Weights of a small image super-resolution model: activation leaky_relu, 40000 steps.
Rows from block 2, named by matrix and row number. Rows with one number belong to one channel. Each number is 500 + 40 x the weight over its row's rms, rounded and kept within 0 to 999. All counts start at 0. Numbers have three digits each. After the name is the row's rms in percent of the matrix's.
# convs0: first 3x3 conv (model.mid.0.convs.0.weight, 128x128x3x3), inputs 120-127, a 3x3 kernel for each
# convs1: second 3x3 conv (model.mid.0.convs.1.weight, 128x128x3x3, transposed), outputs 120-127, a 3x3 kernel for each
convs0.23 095:455507465501482552556505503466424480499566444504450392505540492479499545541493392504528514483480537510494502465506512377458464431531469508484450539523524485525514474479521473472492463448525529411514536474498463522450
convs1.23 099:579477540524555462511462536515474498566449563515552484550423446543433572544500504443491442537461506428500510479479445577544402544562565524464507621491541483521559461452499531534515497575484438504413486489471537441510
convs0.24 099:526521484487501555482453506492501575511611479460521487586433590525504508535455547495523486565502457486516537537531455476481476529500437508543541453497509489467507506530497489501460438511459465563462515524530551467511
convs1.24 096:523485575537479600513472502523544500478471503512578498477412449511468464476463523513534460484412498506517459454509482480562518534546546514546446533498502536494491481525575562473532467432440504512491440530476523490536
convs0.25 101:508536526549518533449543495492483487562486514516545515484527534487489407515518431531552523460518526438443474566527499493574544520516516511508507539453481550469487514554543498434468485537513553501565506533525478432539
convs1.25 101:436492518512514483542469477493461506475552498489465510503523481482549459501521491464500511510559521519513433490492532469466556507549563481466500499473543581558523523489426559531492504465447517512494509484405501491498
convs0.26 104:533482528526519516551438573525552469548564572520471527423473546489514492588497531508518573445549509483511546517482488495483512555458405423507536558487459441571511504393570488515537507442591503508486457524531536486539
convs1.26 102:506442476565522569473518463491465466586487444513532489576473511543445480527485475497491575432500506515542494550489514466498571448536493527503502432546511600444494512531467521527511499529570532584531513476536521525558
convs0.27 099:441423431514490542456538521536504471494480447516419457500485546485456581518585393544517489475481536527506505438470425490429512479442475486501569528480511496516443530496516515526495480548496433578473544441561589575537
convs1.27 099:494532489505492524481597495531539460502449469457484411446459517457456477571459487498442467482518521457556526501417504514475467501459495555473546430474503555497490511485526597499532447403488559495472487533481502478425
convs0.28 101:481529484511524476479514450453436457498548534514538600522439479498547516540479526478532442477529461443534427498456495451551491566550457500433524509558494528582505473521537489524518492461462555537468533458509486506465
convs1.28 102:501530526553516483523538526597506519448515450432471475455502456482488456486428572472439473527493504467588561510483544440493522473520593474490488537484513561536511541524502520521580577515470552518453516472533531520543
convs0.29 098:496518490494422503470469496475476543461547482549449525490488495492427562469497551504450500494489471511531516575519515491557507452470519476445569554518520526465516504499485446491569508515545481536515474618534477544493
convs1.29 095:515494471537477505446499492449393509458538483434573512470396467497476433485573512547517503557537551487488509493529533520517533431498528521504498498490493477541493452519481549520553510492542555492500541470416438518524
convs0.30 099:500524427525457491526481522453474513468567503515488514453526523568494456464496448485482454600451466500448519501491499513473531489476451516514520509525579494491541507464483457499471439429537475535466530536521518552488
convs1.30 098:502536458498542520541476487535565474442520544505503440542505427512504530462468483541441439463463491513518512497483471443496500517457535516513499526489467462513518519562501478526522532418499541543495498492479517534528
convs0.31 098:519461480433572505500515505416591518522554441508567574514569475510485516529550513504564511533546488485477469556574393502553464569443540420521496575509499494529482522534500512471493554529454568533531513550498546484463
convs1.31 097:484504420504525493434519472523450566530459563395446447530492445535461489510562459576479482464404498520512519508496521572487491443485520464510546563491515500500541417583553472516510558465442530527499450516534542561510
convs0.32 102:538565510527506556446454503513469449502472425462424513475483454440539419572450453408528512516522504513461470461486490501483490478559540545488477499551501473467511439508448519466507486533483538497489441556445525538509
convs1.32 099:478492489499523472517508436501475481514484533483565488499486549584470484514558450539461540524445463478556456553561508504495478468481539486458477519460531505603473564450473526490560534466537456494432500505566496524525
convs0.33 099:537563559418476488430479518503495529456548557545537534503469546507515510558515492490547508508505453519446485497502485571518534476569482486547508480538446439555462458503475506479517477480432481511468455544507531450465
convs1.33 098:510436438485562487506528516470456539537511492565527492512482498548566438536591500526486457510577585437532492475511538510575440495492485496527513486565506468442512523558494505463547547466498485516479506533461526491502
convs0.34 098:552521489551418522468485502526475523516507538561488473554487517555429482533478463498561491458457567499515526468505527525469496517410487526495447545496535473487538535453494541558517495504605460556494484541402480514526
convs1.34 099:488552407498502544480445531531494530451546489549527546485518522438541547530471490545470477534583586509496506499469464511513583549515455484544502568521525504524503490572534464513420501512479486539471513541476535465496
convs0.35 102:425512465523480502497399519490479479481552439495467513486523517472484502540520493482526566515477540569557491587507528493499523529543514461471464571537502475499486476497483487535590516478518485463391568459424513490486
convs1.35 101:556516498477505513454594487583482503469493520520495454511468536512526499442497512480462519481488497556502528510469506483475493483532531497517492493493514521466595548543491553449425519459466424502486486495481536546490
convs0.36 096:482518490513497541533452541474563483486566457505613483499464454517510474467527434551476463489444512505521514522519513499494539490474483494436469511537547441524464443540539518477529524509459525486455538545485489442451
convs1.36 103:456535490428452520521451515528517629527434488521467516478447552518504532561524494480463447472480536512500532471456555491586493520434532529496542460440523496457565560508491452498416509529507468471485526495455448512459
convs0.37 101:420555485449501578492510515467517487555483478491484485514479468491478469489481432487436515491497477514433518492530483450534501517533515551522571519510473466445518565505456518512537449510473507417493511482535574520524
convs1.37 098:573502560519414450521485461506578497521508442514547527569484496461463592504455567537519477510499456570517489536486609498519435483438510480457455527496484452522466514500467437499508486488491471489482501470531459452472
convs0.38 101:474493436433497482519472506552480500567476477518505454560488511560502457570440526467505479467530483486507471500423523494453472492566512506456421531527464479558497514449437530482460548539513497573508484531520521445578
convs1.38 100:509502544490511517501465544458573536431530502547493506532489471504473492550481500497573422521542515485581559465434487518480526495472546528464493481493509529446421537483430437468515499522481510509492538497515507541572
convs0.39 103:483537541492525492463517506476536539600479521522502580482430424552510503520496498453545457508454517561488479447519484539520514508415490529464537531519540505466487504442449473527486511418525471558504532531555447502535
convs1.39 103:537510472501530503467525501494496493515498485607543510487544428456530502520421483418430486537494470480554493445521453516579520584483454582541546492506534534439536507487483505556528538490516518458568562533518567467532
convs0.40 100:408488444471523387469465620558501519503486418598489551517509485515505424519551473503523458494424480511547510503484517558471479515472462516498509495495440479516468468504525502486557495507484409518490503520528552466457
convs1.40 102:543432499465494476478544495483458456514478471548494460493427522447480431492498575444480506499505516478519439488454444516502546434490485488488522421405385430463513510544468505553490548498540486508467500510557529511529
convs0.41 103:516484521399494536462528527517452477518525513544525441447531480477471478554447517492595487472544501492506527546528536512472476493549574510504516475479450523504436470519565531493510519515525455593461514463448548554519
convs1.41 101:477512523531468493505482527462513493480499455449493491501520447449510456518586403495524604493446494531527549584581564455513529468486456450500518504528504468492548542490517503511503496581475499476469535475516450552571
convs0.42 098:413467532524535498492493518523506421530479463537546505466460527537569461471551500492469545495542490475438463504547492503488474487507567451462594491456508505513478477448467600498561498501508457515560470564487505576476
convs1.42 100:486493476557500492484490516517575523437497493463536616501516453496445529550473448544460497465483470435460518502446519529488472521512617390476508447473515540520495558540465485496437538592555495588428542463519538472555
convs0.43 102:525521551463476425458525518500412493507477548399488490502543518383455477471533511492445566431542485556449525543451439481553457454437439512524512498522510559493500499458456472568524556522559450545514498528526462526434
convs1.43 100:470513532509491484513466536496530471579541537476497478510523477562488561452571483520523512492538369510525516463504501518494558567459477498439533472451521472487511468510521636523466522545515475448501538512500491424484
convs0.44 098:562532479451550422491480550523509496615436458532476486499469507553484476440579528431521494490468501490538488423467512518494430495520453481398506535542498499563477514548502589440473456461506589535476456536486500505486
convs1.44 102:435461425503512512515476431437494434534464466492481501486490492517588478473448479496470475499558526499502479525476465448500505482528483449445557501510529526539513460452518462494526420495472484482437548518524518478489
convs0.45 097:518504520503485494513526415544618533514539490465457557419510517461556471463478499376495505605431523532554392519513526601510591450509468502537544504472547535448520526457553471500557522437561489532487454504477486562494
convs1.45 098:489494496477514514564551550543562493426571455442433501527520495490488460516435474521507414537482455548531534510454452481455538515562543552533480458491488515498518477465482524532512478539442416499515448511522482404502
convs0.46 101:503544513541474535488486549516535519469556640503480429436479533496499537453511563536465531508462567484548465548508472488485501536471433475524486473521499515602512473543545454561550516458546479409546549518530436520431
convs1.46 098:549395499557571478504427591510447493481498459454501515407499489508542418471569518500458490465497509558473494509494505539450514489465513462483548606500478486501483476571507481518470453450512552559493423504546488567459
convs0.47 096:506459506514520561565433496525451497497495476593426469515515452538466535432461582530462504519409450478470501572544545516418516507519490518453501496501475494536499567518511519502394605496501522510541448440412495524550
convs1.47 102:460489469510497504534544473502506500508482480593454501523497504479491476526429417524510433457561448495433549439552535490480488484498519517497476477545489512516506466448472541476524485415496537508488497593484554514495
convs0.48 100:406439452535503441496487431491510452494495580533424461504482469475518575476451509444466486475490449483380519560388597444535565493567492529410500430494514492510493479558533537545511456527519500517486511513499522534473
convs1.48 100:518526541493484510556572455508449473555512454568538470507445543479448525484490492477439465506547511495487506493471461486583481503511493495435457475437529507482421504523563522444532530515556500561493505445483510567535
convs0.49 100:563510534503502433524461537482563496460471440536523549440490504448542473401517502493514522499538528506502520483497553483565480532525534504465533591505511510443588480482496510582506411454477512381501554488541414513537
convs1.49 100:447504571531516388587522467506537473459517508523491525494444523513533515433472498475553523513513501530429503591508504501556503496545489535494503433435566517509507512526501515469450519522483510464563521520488470522514
convs0.50 101:483428542526466436425488496559542480493456536509508508458434462396515549500506528501579473502431563473522487516508475509461517565510490605490542514460503501475472468515499466478424472536482563533550429487449489545521
convs1.50 103:493557525445467492457460502490538503491495526545451505546501490458387469489558504505475529519451473545576592498492517493545493490512499537518494599489546439463567505542477519482524466538538486581456438494496431554497
convs0.51 101:554511496483461489503534554427545529521531506464513474501488527565543521503507501577490468507547485527502512492441505445466515449448479520463559497565583441514438517474482437550545556477547551479509528561482531481470
convs1.51 100:527556480551494472542522456524479530528486540509491438459577497513455514577547451477547475458527485495540452468513516412458557486491499521507494476463476564462416502533426563501584483478416545503485485510506440503534
convs0.52 097:477523482531547467572454526478553437501501470569500489473463496479558493469482477467553466518516496460590513422530498480535526448533559520448499495553465451438480491478451507514480540462479521498568465470470529574504
convs1.52 102:455469438501437526501451521534528503510550403503537425507522577433446489564524428532502481459429501486483498465503551487492526500497514452483516563451486462481447517568439457464495489496510462496566502517522497528515
convs0.53 099:502530453513496452482493536506512500442472531562524522543482531523541518513473550476464486517544536472499481525495520540514555439482498526512571483541562446502437549412504485460565466488444509500514483552460475592503
convs1.53 102:571517407521529470556463487497459524461417492446501534544440482518497557521507494418497517645526551476486489538455485580574570468510603520537517505456474555568490490616463585460570510517498598496509421420547409449499
convs0.54 102:450505457516480466417450510507533495480479490565525530548507502532540476519477466482525486478510523606482485493486489560516607550407449500456507452490498506530547485458563480434542476437478472501445504469486478497490
convs1.54 103:503489446518456464517472480542515518454520494524439538438481534548542464498493478380532465489521598502561491593419606495481419478490538468555455496508580445563522472541521489487487464518558507504585483438517542494528
convs0.55 101:530478487480452559505410525471470556492497476439482484534542433424529496451510550534472532501525479537494514514490511511533466488499500523526552527450513474491468457492537516596453489523526444479457468551438449498450
convs1.55 099:551459496481467519424495545413531458451514500474506478462495512513485549474543443564514477476456510524510542515512518487538530475406458486466466569497518531470487504595482440532562527468496479529460494517475562567506
convs0.56 100:505414470490456458490512553405508500428522494581533425536497453457523504501503507532400602545437413408519432552470579461509500472543480489492543473479506456508581503462451544527470561509515547508511513562586396516490
convs1.56 100:501513565394545512522560506554546532424563498493436526448522544473543502495581479403447388507472453484554493492499547468497557489482490454443528565534528489462451558561493491547503557490534490494425458550494465454492
convs0.57 102:474485462523567498536545497460488493489503451523434503445486546502506500532510501469497513507603495488471558464544522499468498491487524494519506542479505542496493465540457471524459495562465540528452585439506497472494
convs1.57 098:497491557398498498466441494407489534526517542612462479526493482527468512473455476530491501417448531544587513460464545483483468503520460422460400548516501481538447520551471520509532471504491484496554525531495555482493
convs0.58 103:475554535539482477428516455512463496507448482505552554482466491502466438493498479519525505533517500502452542450492503490463507517490457454417488483457541532479523424449511510503430559473484440537509553513527504474512
convs1.58 095:478509536439440520549509507510514492448431453526507529574458443436495540468530548529485463442481543474481476470528519494508488505478539477465558495465605439431553486504456619454540457543461451559471518488459447565510
convs0.59 102:500506514425506455505500467574520475456552510544456552457540546566517562462431487498469467575572518480549465531469453439520548515521515578527463445471493556458412536459514514522482534375533495433457552495383495474459
convs1.59 096:529515491521470522402466462466489479466493474549532506558461491546528442490555526496489551513480614544491528488467498494476499587483558500548480552480504545521541533491538526525471521468498534559517445476529485482485
convs0.60 098:468461532483511484499448490503453481453476473523482511492442515526580549529493521494469516518505507448486488573474492498524493613531587494516453520500569528526622425518528508447479480516464489490517448576477556478494
convs1.60 099:508490484513520449452538545524524527524521495495503458477454480548488455478522521497457524466470572525482552531436474536491469517505470506414542505443481458402513500481518484541560494564513477453538464466594550463521
convs0.61 097:563588414449494553535500511460478499437573494505498463473507493449543511509475516566559446518575478462467520476438554523514458462504488516492557555562484493546465475536458491511479426534548463523480482459588506500463
convs1.61 100:401533438549508492505490429513569458502492523584489511458506445521553457428558470467489534551458528522496512492475429520512550456456539485439543550471483506488581544511508506503464553463440501536501454480412553551476
convs0.62 099:491437590514519540426502506502459527555481496468470440513498530464444505553438544554542534498416515521485546524509479480521544491514514505533516516463498458485600435515502463506510398565506570495498574490504453553475
convs1.62 098:479500486566466532537472460459429553497501535559519454539526483440501503449470555514530503512515445557450561527556492408543448473512558552559511487495583469518512510488506452459500511426518465481531493536493519503483
convs0.63 102:519507456513496466581519483534468479517509531490545547484478455415523524503511492478461506552515491546573489498527442476497554485437493521527517474467469548480550513467546465532512457474471478523504506452529508488410
convs1.63 100:540497516550478522563494497486493409514494570531456511447450544474494539489502485504457494525477503457404499569491472470489521464468437472533480539496554487482447447448481603541429442499530559453523491506485479487545
convs0.64 099:479473542472556494482517537575438440636515474504448538454492530472514596560507454583527495501552502489494514535548454458558451484508516495478524495440548486501430465540508494467499541510569528448438494503528548478535
convs1.64 101:474525453567541495479467502480469389476482473486501489479464529481443496515454531488484391642403564483526482573397561460448435535511510505500478508483503471561437558515493513483570506532494505470505510502457494512507