Weights of a small image super-resolution model.
Model: 1.53M parameters, activation leaky_relu, widths [64, 64, 128].
Data: 101725 training examples, 25.2 epochs.
Rows from block 2, named by matrix and row number. Rows with one number belong to one channel. Each number is 128 + 32 x the weight over its row's rms, rounded and kept within 0 to 255. All counts start at 0. Numbers have three digits each. After the name is the row's rms in percent of the matrix's.
# convs0: first 3x3 conv (model.mid.0.convs.0.weight, 128x128x3x3), inputs 60-71, a 3x3 kernel for each
# convs1: second 3x3 conv (model.mid.0.convs.1.weight, 128x128x3x3, transposed), outputs 60-71, a 3x3 kernel for each
convs0.1 103:186161079119096121146117156154103095132157151141137125110136132082085115101123168157161100097116094134133113114123111106167151097150140119139074117178111115117167138139191108171084045148157150112146182111162106116105159143135106160100090098120127128097166139189152140073109112114165140142143099187169147108153186120111143121
convs1.1 098:112090124156095193136128144120111205133088126119120125162101161106115096105143134135150184144134154098134162092156132142120169122085174130086060165150162120131126140106164160137136121099145156140137079169130119123057120119134108142170091115125159120146111140136107096098141149096132098085094125074109110117120151112121150138
convs0.2 101:120097110115104120137125058130136173151120159148052174124117151131145185205121098115067157114183120054133138112079140088089068095142142118157101118124168071129153103179094104080140103093125188100153196131087133112113126105153148190140121147095150081112148080170155124121091139185119142081133084111173141111154122111111152162
convs1.2 100:128154078108133131107100151118105115122100094150146120128109157129114134124146151121130130105109132103085138144151195127079155153204127105181140103108132187023121097130157150119115128143182113135156109128104178054103130100149160147127129090158148113104124151101157122133130142165150137141130200105146123060148124111175129089
convs0.3 094:099102176213125152123147165097108133068115122131165166157165146184113032091138155099116140094122132107148169142130128162125170105156091133161093139086085096176127136100155127173149097115122130131198116143083123174170101160110124165094073094081102137088142138119159114205112078083139118184079173130107136124135166099119100145
convs1.3 100:116139150115110135117113140155076143083078163125120082129136162129177154110150105108201117154167107116136136104121177113155103107070156152167123154108056151178089131136116166113169103126075123146131127095159176081178126162075127146134083092096138124182110131170084119125068127123078168139115109112187066158081119092090160156
convs0.4 098:112174134131156122097149146100145112114130142109120130133105102194149147166127170123128156171130138139136154127141114133127138131145120150151094111110175118118111151171064163154076109114145162120162115182118117144051135161109128102191086103150051143101082144168080195068091071091124144099064105128132107037115159107151149191
convs1.4 103:134148090165067180133190162082152114113090115147155153113152085149113146176146138155115172134124167106068142138177127114159150117114135059121069105095124135106134050196130083076153102122073176133096161114163096149142105075101171120106105075074092215111159125107177121122125094143083102110129102170149199164121167077139109151
convs0.5 099:113158135088090130152133124163155166145154112113177100170157155134069125130118133099112112143135155146130082130159134110155161103083130108125092078121125115072123055153069149162163140125081178121079076168108134096151115099140167088140145142126081081122183159183151107129085124101112185170140111154154138155058164157140227165
convs1.5 102:114135111138131120105116089093187136154096119129149161139058126142042092165123116109138151092142174164120114130093096140123141112088088202124069103203099169091183101042166140146143160104165149123103137164140106108089058162120119135102185086143143147049075112111137192104135095110156100109091160135107180119117149099158136116
convs0.6 102:161114117116145152132144194138151161176081097125135171143119095112125114117152118123147154157118096181114165135061105176112136122092133114081074144131098130064146114151113144137163064143149103138107078147113173152113072146119153134121159071084120091139130139126132179131101107095089104126115068106131099142124144105197092181
convs1.6 096:173089119100089166135155115142049112124052116129145163103144125150142155130079166101138133127147074122144120114090119080105141091081155126136098078130162080124132100131146154141144132127137104145134179129122020122087113115130117104189093131089135172057139077187083091071147151136140179085065148182066135107089148124150158122
convs0.7 098:071158134140165112131183157052163119136151125159110141114191121106141132166135129122086092227223085131117145142130122094178136131140140108130161161148131137140159074178111068181111187181146107150112113171142145031135194114158146085200120161148170128124164120102126113159107159091138111151066151166107111095128141131117156117
convs1.7 104:141113089151057165136147157091171136139182113079169157138168134058107104131112098077110141189179149105091158161113123101147112118047129166135098114142157122136165125173079115121119175042154151072176164148138167145107155164102154145120112103120085107148136091075120125183135155108172151176120089163119132168133119117196106160
convs0.8 102:093160149151144095135135134139114107157079076142095153138163099141157139112187145115085127160165097114197166120124100128181112104083098143118135113125114087159106124133114087149153144171113134152084120085155145156103172109152147152116180103155118078131108155133079158108108124172167135133118133179133098132156110071124138123
convs1.8 100:095087167102109163171099178070147135139078173138135171158109118127123117110115131106150094155128128187148136148091167144076139117139101087186143192128160159136097133154159117102128143083109123127169089099115120149136120099117097123092151096109190196099108109075147155104143065129185091110164094106155117109071109158115132127
convs0.9 097:081129146173179173157159162085157159134150149171082150100075133144130123069097145131086085146108169155118098124099079124129102093096093105159156101114120142173187077105142119133136135136112147199108088190107104112164123134034127120110152136093109186100109185131095115026130179100109095135163147096179128113114132191118125091
convs1.9 104:113083118143149124172177115152124201101115158120166121103138159069136112130133140091150137106140132172148173134173070147110145130105125108123187164118154103167121081217140137154106105118142127182129138101136093145124203160153173146139120174111054125148146199171108177060097070133121158145143107089117178116104100107102106142
convs0.10 098:157152164106167105127188113146113205137080131123145131121137114135103101061181170190071168101125161114134115201139144149152147074083090215102118136125113161107121092227078109161143160129107123126087085094125137108094126109107123062143149159123059043114111112112124051169171137148099165044158158083147135165171122123117108166
convs1.10 100:120185066129147072115112095136060131171067058152084149091156216070096114136099121111103144089167121139125139130149149101100205133145126129088158138083102213095128108134166149085114131147172090219118167156112121177136166095097086166142171183102149108104133116122122103119135180115145126143157095177133166127201125149086146102
convs0.11 100:160054114137182138144166143167115094130118068096103192123073133099177148105125079166096075114174124071113047097122093121108158066117158077165158143072113113086113133108170112136123092122157167124113042146080126115124108056156152134155149118105137086100122102144128091112126184100158084075137172164162073111135046131068130102
convs1.11 102:129176166142117142100155054100139141136141108149153088146099102096110161067104110078180098113169136125131137101079153146108145099109134134141122088127142157149116084137110228104143155058103113088116140131141134149164129129110099097128129108096155083161150099164110209124130121165092074159111075129116116133147143118153130139
convs0.12 100:111189132150131161084151103150171135127135118139124090122143165073176109162137170121149094099107103184130094119080146118137141147106123128106172137106152093112177158135098116182157139147137134104127088108132140102091166138099146146129157168149096097103173149122108116134109080128142090067152159146134146116112099137085169079
convs1.12 099:124096179129107127135117115175125175153137134121112177180112154116146116140152118152139113164144115159134123084105130169163132080142134104109133078134107143109150138097106099171089125148133083047122148130117126115133157153078137075128149073170119132132141152144171159119132166155166140112137152175155140067170094149142073131
convs0.13 099:155105091122106083097154127179104162053134111107094151090114103141122148106168078139150137196130146148103076088068078108091137145081168125155143155150094097142121090049156133166201116122172139163182097107130079152034169163134132176092068148132094143104147122133119128135138145144161178109199102121076128161115110126109135159
convs1.13 098:108178173130114110138163114120103143128070103114104188122181174102113209197109151149093097133137066146144138177113132081134103151169160160062168136114118092106098102091141066113138125109178104107143166133147143135112121109143160158140105090090074124108187130146190143181113112090143145163138115132107112179103163094165106093
convs0.14 103:136134106124110102139091110132068138150116110067165123125167039123082138082068153140157142133147117129115128164096144120117059170189113090070131210149101105139111101091110099171209158082119167171130073235126098093124133112113188105111144133141141156125099146134108133118085143075042103085088094126139093159155135049110130088
convs1.14 101:062138150114089142125092091094147126168112149149091072146143063137127128195219130094120058141099149117111101122130129123165131102108123165058098101137150129127106142155109147070060108150134102082157161164120145143133121121101172160112159118170107077141137107143123179082170111134190137170129130138158170172126150121068152125
convs0.15 102:107175185100114163141100162182144079188143094170101117146083206135091145138110093130157133121156122146139122125124205112149116128151138178105118112114144118123128087088137119061095115109174150166088108147058082110107106227109110106093141159073150147126153084088165136020116093105112074114075120124110138082072101127149138072
convs1.15 100:153101119171079136134090119140160231143104122142115149092153103060139106099154097123113163110140222146152144128076056110095074166058122113159207152146108089127111100204138098132134111129132099140198174102162119180073110096117175150164052103141106063161128155120144112161127161084128109162156178116150100150099154145133195094
convs0.16 100:162095119134138104146138077135106126085162128069135071164083117111123124154153102146076082113118075124075123131143090138138174161130103103139083179106090176184078103168095146083080150166094112108115202108154104135128145124047110136118088139200148109057129113060144117142093178079141101183160120166149143123100107072180163141
convs1.16 101:156124119048085054119129146107165142088144170126168075055095149184103119132135137143184158188176196125116196131129068121137110179144079099126156079147115068111082100104069128115116116074179127157149173145159185129144164174105107176139095159127132131166090093090019050171145119080128143118127170057115114144112144140185113159
convs0.17 099:123162127174150084170086115125127114191134122110077122149104149136097105079131125155140131147091166148133165130125114125122131095137126152136126125083195096139096169115093134055076141132120150130108159143140139101126075098118132106168086140157143150128146146099109103084059156121124100185113102164118075143121046123109155177
convs1.17 101:194161174117195065075153140112128166118102164074109178150076131129183041078113107129097147172083069175109101090107147141111129116107135064127125163138119136122113091128177134177075176131139198090157123206124122128090121060172121180110161136131187122130139181163112149102106093149163122118100133110115141170147167106105110111
convs0.18 098:130099123170083137157114092191108189129150172115118099133078144080160089110128166136175150125079094145100121094119146087095097131187080155133227143177108120140119140169121185125131154165105134098151107072106102136110148164122145114131144167132099118139068124108086124089125118142112120157129143124162155141106038081172183154
convs1.18 101:107084125121130083166111108059162168124156132134111084119151051124148122118161093144161099142094085070076103142157177172117168084149129090140176138101079117108204061123094167069143110174146092099140230078093135141098168135143138078105136181192130145149105169148121107095092165152091196113106059080158175155149159150178155113
convs0.19 101:139137156119111120167187125127106115105153125158136128162160124108137142137183095136084134177076143125098138164143120154126119119189099106122128111156102126109142122109068115169150132110123062193136113149124120143120117128105106134161173139153096123094132097132099123121120162132156179110150172162090241133103113142158142093
convs1.19 101:207106098137168105107150113120120107219143120141120122162122162143100142150098149132206113175144075102079107126134125143121195131192136101134108064135086099129166116121111095135152112130105081125093123132096122179170177122125130121114148191137158102134150108145130101052121099127075071106106163134141092108096120183182150164
convs0.20 102:058166126166149143126103123104179089169160168147119096092181073104151173129051092121142093069150185099155092073151092112149120090220108131140090149157159089082041089163102179102097170102093158100191103172080142135086134115088103088130158142161156122108164070169110185139205156209122162154100125116186137113201198178089149110
convs1.20 103:075190097090147077102132201188155129088128095158103129154090081084120131179148128156156197124120122184142110082143131129089101146141144170132021122162147188078102109147212097116140153109110164056124095148163125104152108122196111178127135138135191079161094201120157113176140059189078135136160151121164139138112075150176081098
convs0.21 102:079109092145110139177163096135155109114141143169132145138164077084095116156106109065138171193071168186124155122096125116099149139099117156109137099110138132136118150134094067113153126174050124152081143137124100096118122116163129080181140121120130090104124105081124145167189136130101104131133166120048119103112104172128155078
convs1.21 104:082164101120131143127108136105090064159173117115136102127188084098168122148116191096111178115140105111113178111157121132138152121109129119120145165127117071112107124138135095106120075109117110144156131107122170197136093161135088176106122122119109119118135132150147157118112097166115096115150097179155146120161160080144121097
convs0.22 101:173164130152111147132174106119097111147144140210146153161178137116140142181149153051071154149179130105097146161131126091120144180092123144167233146136177155122169154175143101117094165137111085109209128149143147135095117102132108166140120148136157116195080165082130112166113203123181114197106112192168139089145080156172163153
convs1.22 100:098161087106087118094137098098089124104163097089120112142133096145100173116197115135113058129182117084101157174117140077077152177166120163089158162171095116111147118115163082160119163141125106105138131147114116102161142118123105186160131208160102060083108162156094104148136137159102135135146079072101136222158094153118126136
convs0.23 095:179118094148107133085109107145106157120104163123123184195094105119151112091074110107089149169196104110176130125123130068137158112140155107129111121148130237155129148121107104149070184150103169173103093122164141152182148108161141141113057106073140158099112100138156076161103180146103093127104133152182072159065084117098151143
convs1.23 099:080118132193168155104159103135131129106103096084182133115112120111153028084096186089043075105157151069187125119165108067126079120169006075068151170151056119157142150102164121125136139126165138131058102103132133125059098156133070131124121120103115099149104105110144163081105113128110147148126109111134145146103102118088212092
convs0.24 099:137111114141117146106097092123104083152160099146115119183198104186098105123146122125156141127096167114155134120108136133135106077152133112161091106125097142111200112101114122129050093091102157134136184107141086123186119099126121114122186080138125128064093079087165124131138107135133158155107145150095121175141153121104100136
convs1.24 096:091102135070106126139152131165089100134119138101133189128068121129182064130150167102167091147102097115130094156158176131157109030166108076102113102071137141092169133111152168041130106060109105164091150113136140099194145115119181135188166150180104148093081103090048073136132101136093145162168120196093153152111116126088155111
convs0.25 101:089171118106075229120168126130241057131182151138143197144143152126119102111107145128131139110151161148115140126121143118082121110164099121166123108173104104167118161111142137139105093122042140136138156102127142126110161151147170167127114082110077165171106183104111122125134130111168141100121078155079097114140144114111134092
convs1.25 101:177143165110144145119088159131150119131167109155141103136173117071108134109127143118158150168144142132101140098076104138000137145101120130139110125090074083155119138113151153085171073118103060124137168179130146145126076125076087152130099145228129163152118111096153106140136103112119182164097094092106070123169128086102151156
convs0.26 104:145129135094065093125187064155226118082117149155153081172098111134085141094117106149131126138131159131139143171131125174111154146130156143087155102114076132096164153120159167117184111110084131071160108134119148111114112140141117107085108181107152144120127106174127148125149127094096150170101137153162154105138089121096156127
convs1.26 102:033114143146132149090119123176072110164110109159128117025131128133213115136132152104153104183162197150068127100110132156144109136148101157188081170091128135116115085171071088134113094161130126148145064122079102172075130104120128114105165157143187088153145115112123161119120140161087126170096110092090065116082122113091135114
convs0.27 099:132112204108134116148204147157069135171155151134109090180117178146082141149164133115121136140115196132188162204127083183122131099098110125157099156110126183143182165094101132089100163113126139150088178138138190162153177135132108131158124114108136065131107108132098142089151145154083060104100117134187112123171091117124060036
convs1.27 099:104106144153102122143140160121150167106150155122113129123054111128129103080123152173129108155143151156114070127117108209166100112120111156107168135107129152151139135132183139117153076112098167173113139147094146175145142120147208172090128121067128127122128121103139117152159132093205076148100144123144135127127158109139098112
convs0.28 101:160150150219132134093123086207139123126140088136124106131120137161103105109159146169099121141164116153102137117153093171142144130132133130130147129127145135157124102105152161097112084119112095109146177106099134149097138137159107207068095141170179117114095149112116144167179114099163128146134135109091122154106098117132123162
convs1.28 102:083075127068112116144094131126100162140075145076149143089171104097171070135166088148111116086102135138179110105137038133069125089077167067094142121183146120183123096039154160097109180118078088115146102168100147107045075131101118138093143142110151096090077136093107115111084133118132147160120135169129159113138138146161103108
convs0.29 098:064153144129128143096133122255142043097125079117135179177130136142124093121133153069136131177190106150139069173096116160088130152095125090151094101116166195132109114201119101157129086158093129086090175124098110152141165140096114139126116173134151137124121182176117152143108088164150084090136126114152156113166133148175055115
convs1.29 095:110162139162131086108138150157089118101082115155173164105107120085133153145126095089133178168175124114124167148102143118190136114054114149103138056098088122108134090151078114159211124144179079089134139169130130159044110139114143098093116161134157110109173082160189112171116105106106139103112153163142145104118158110122159153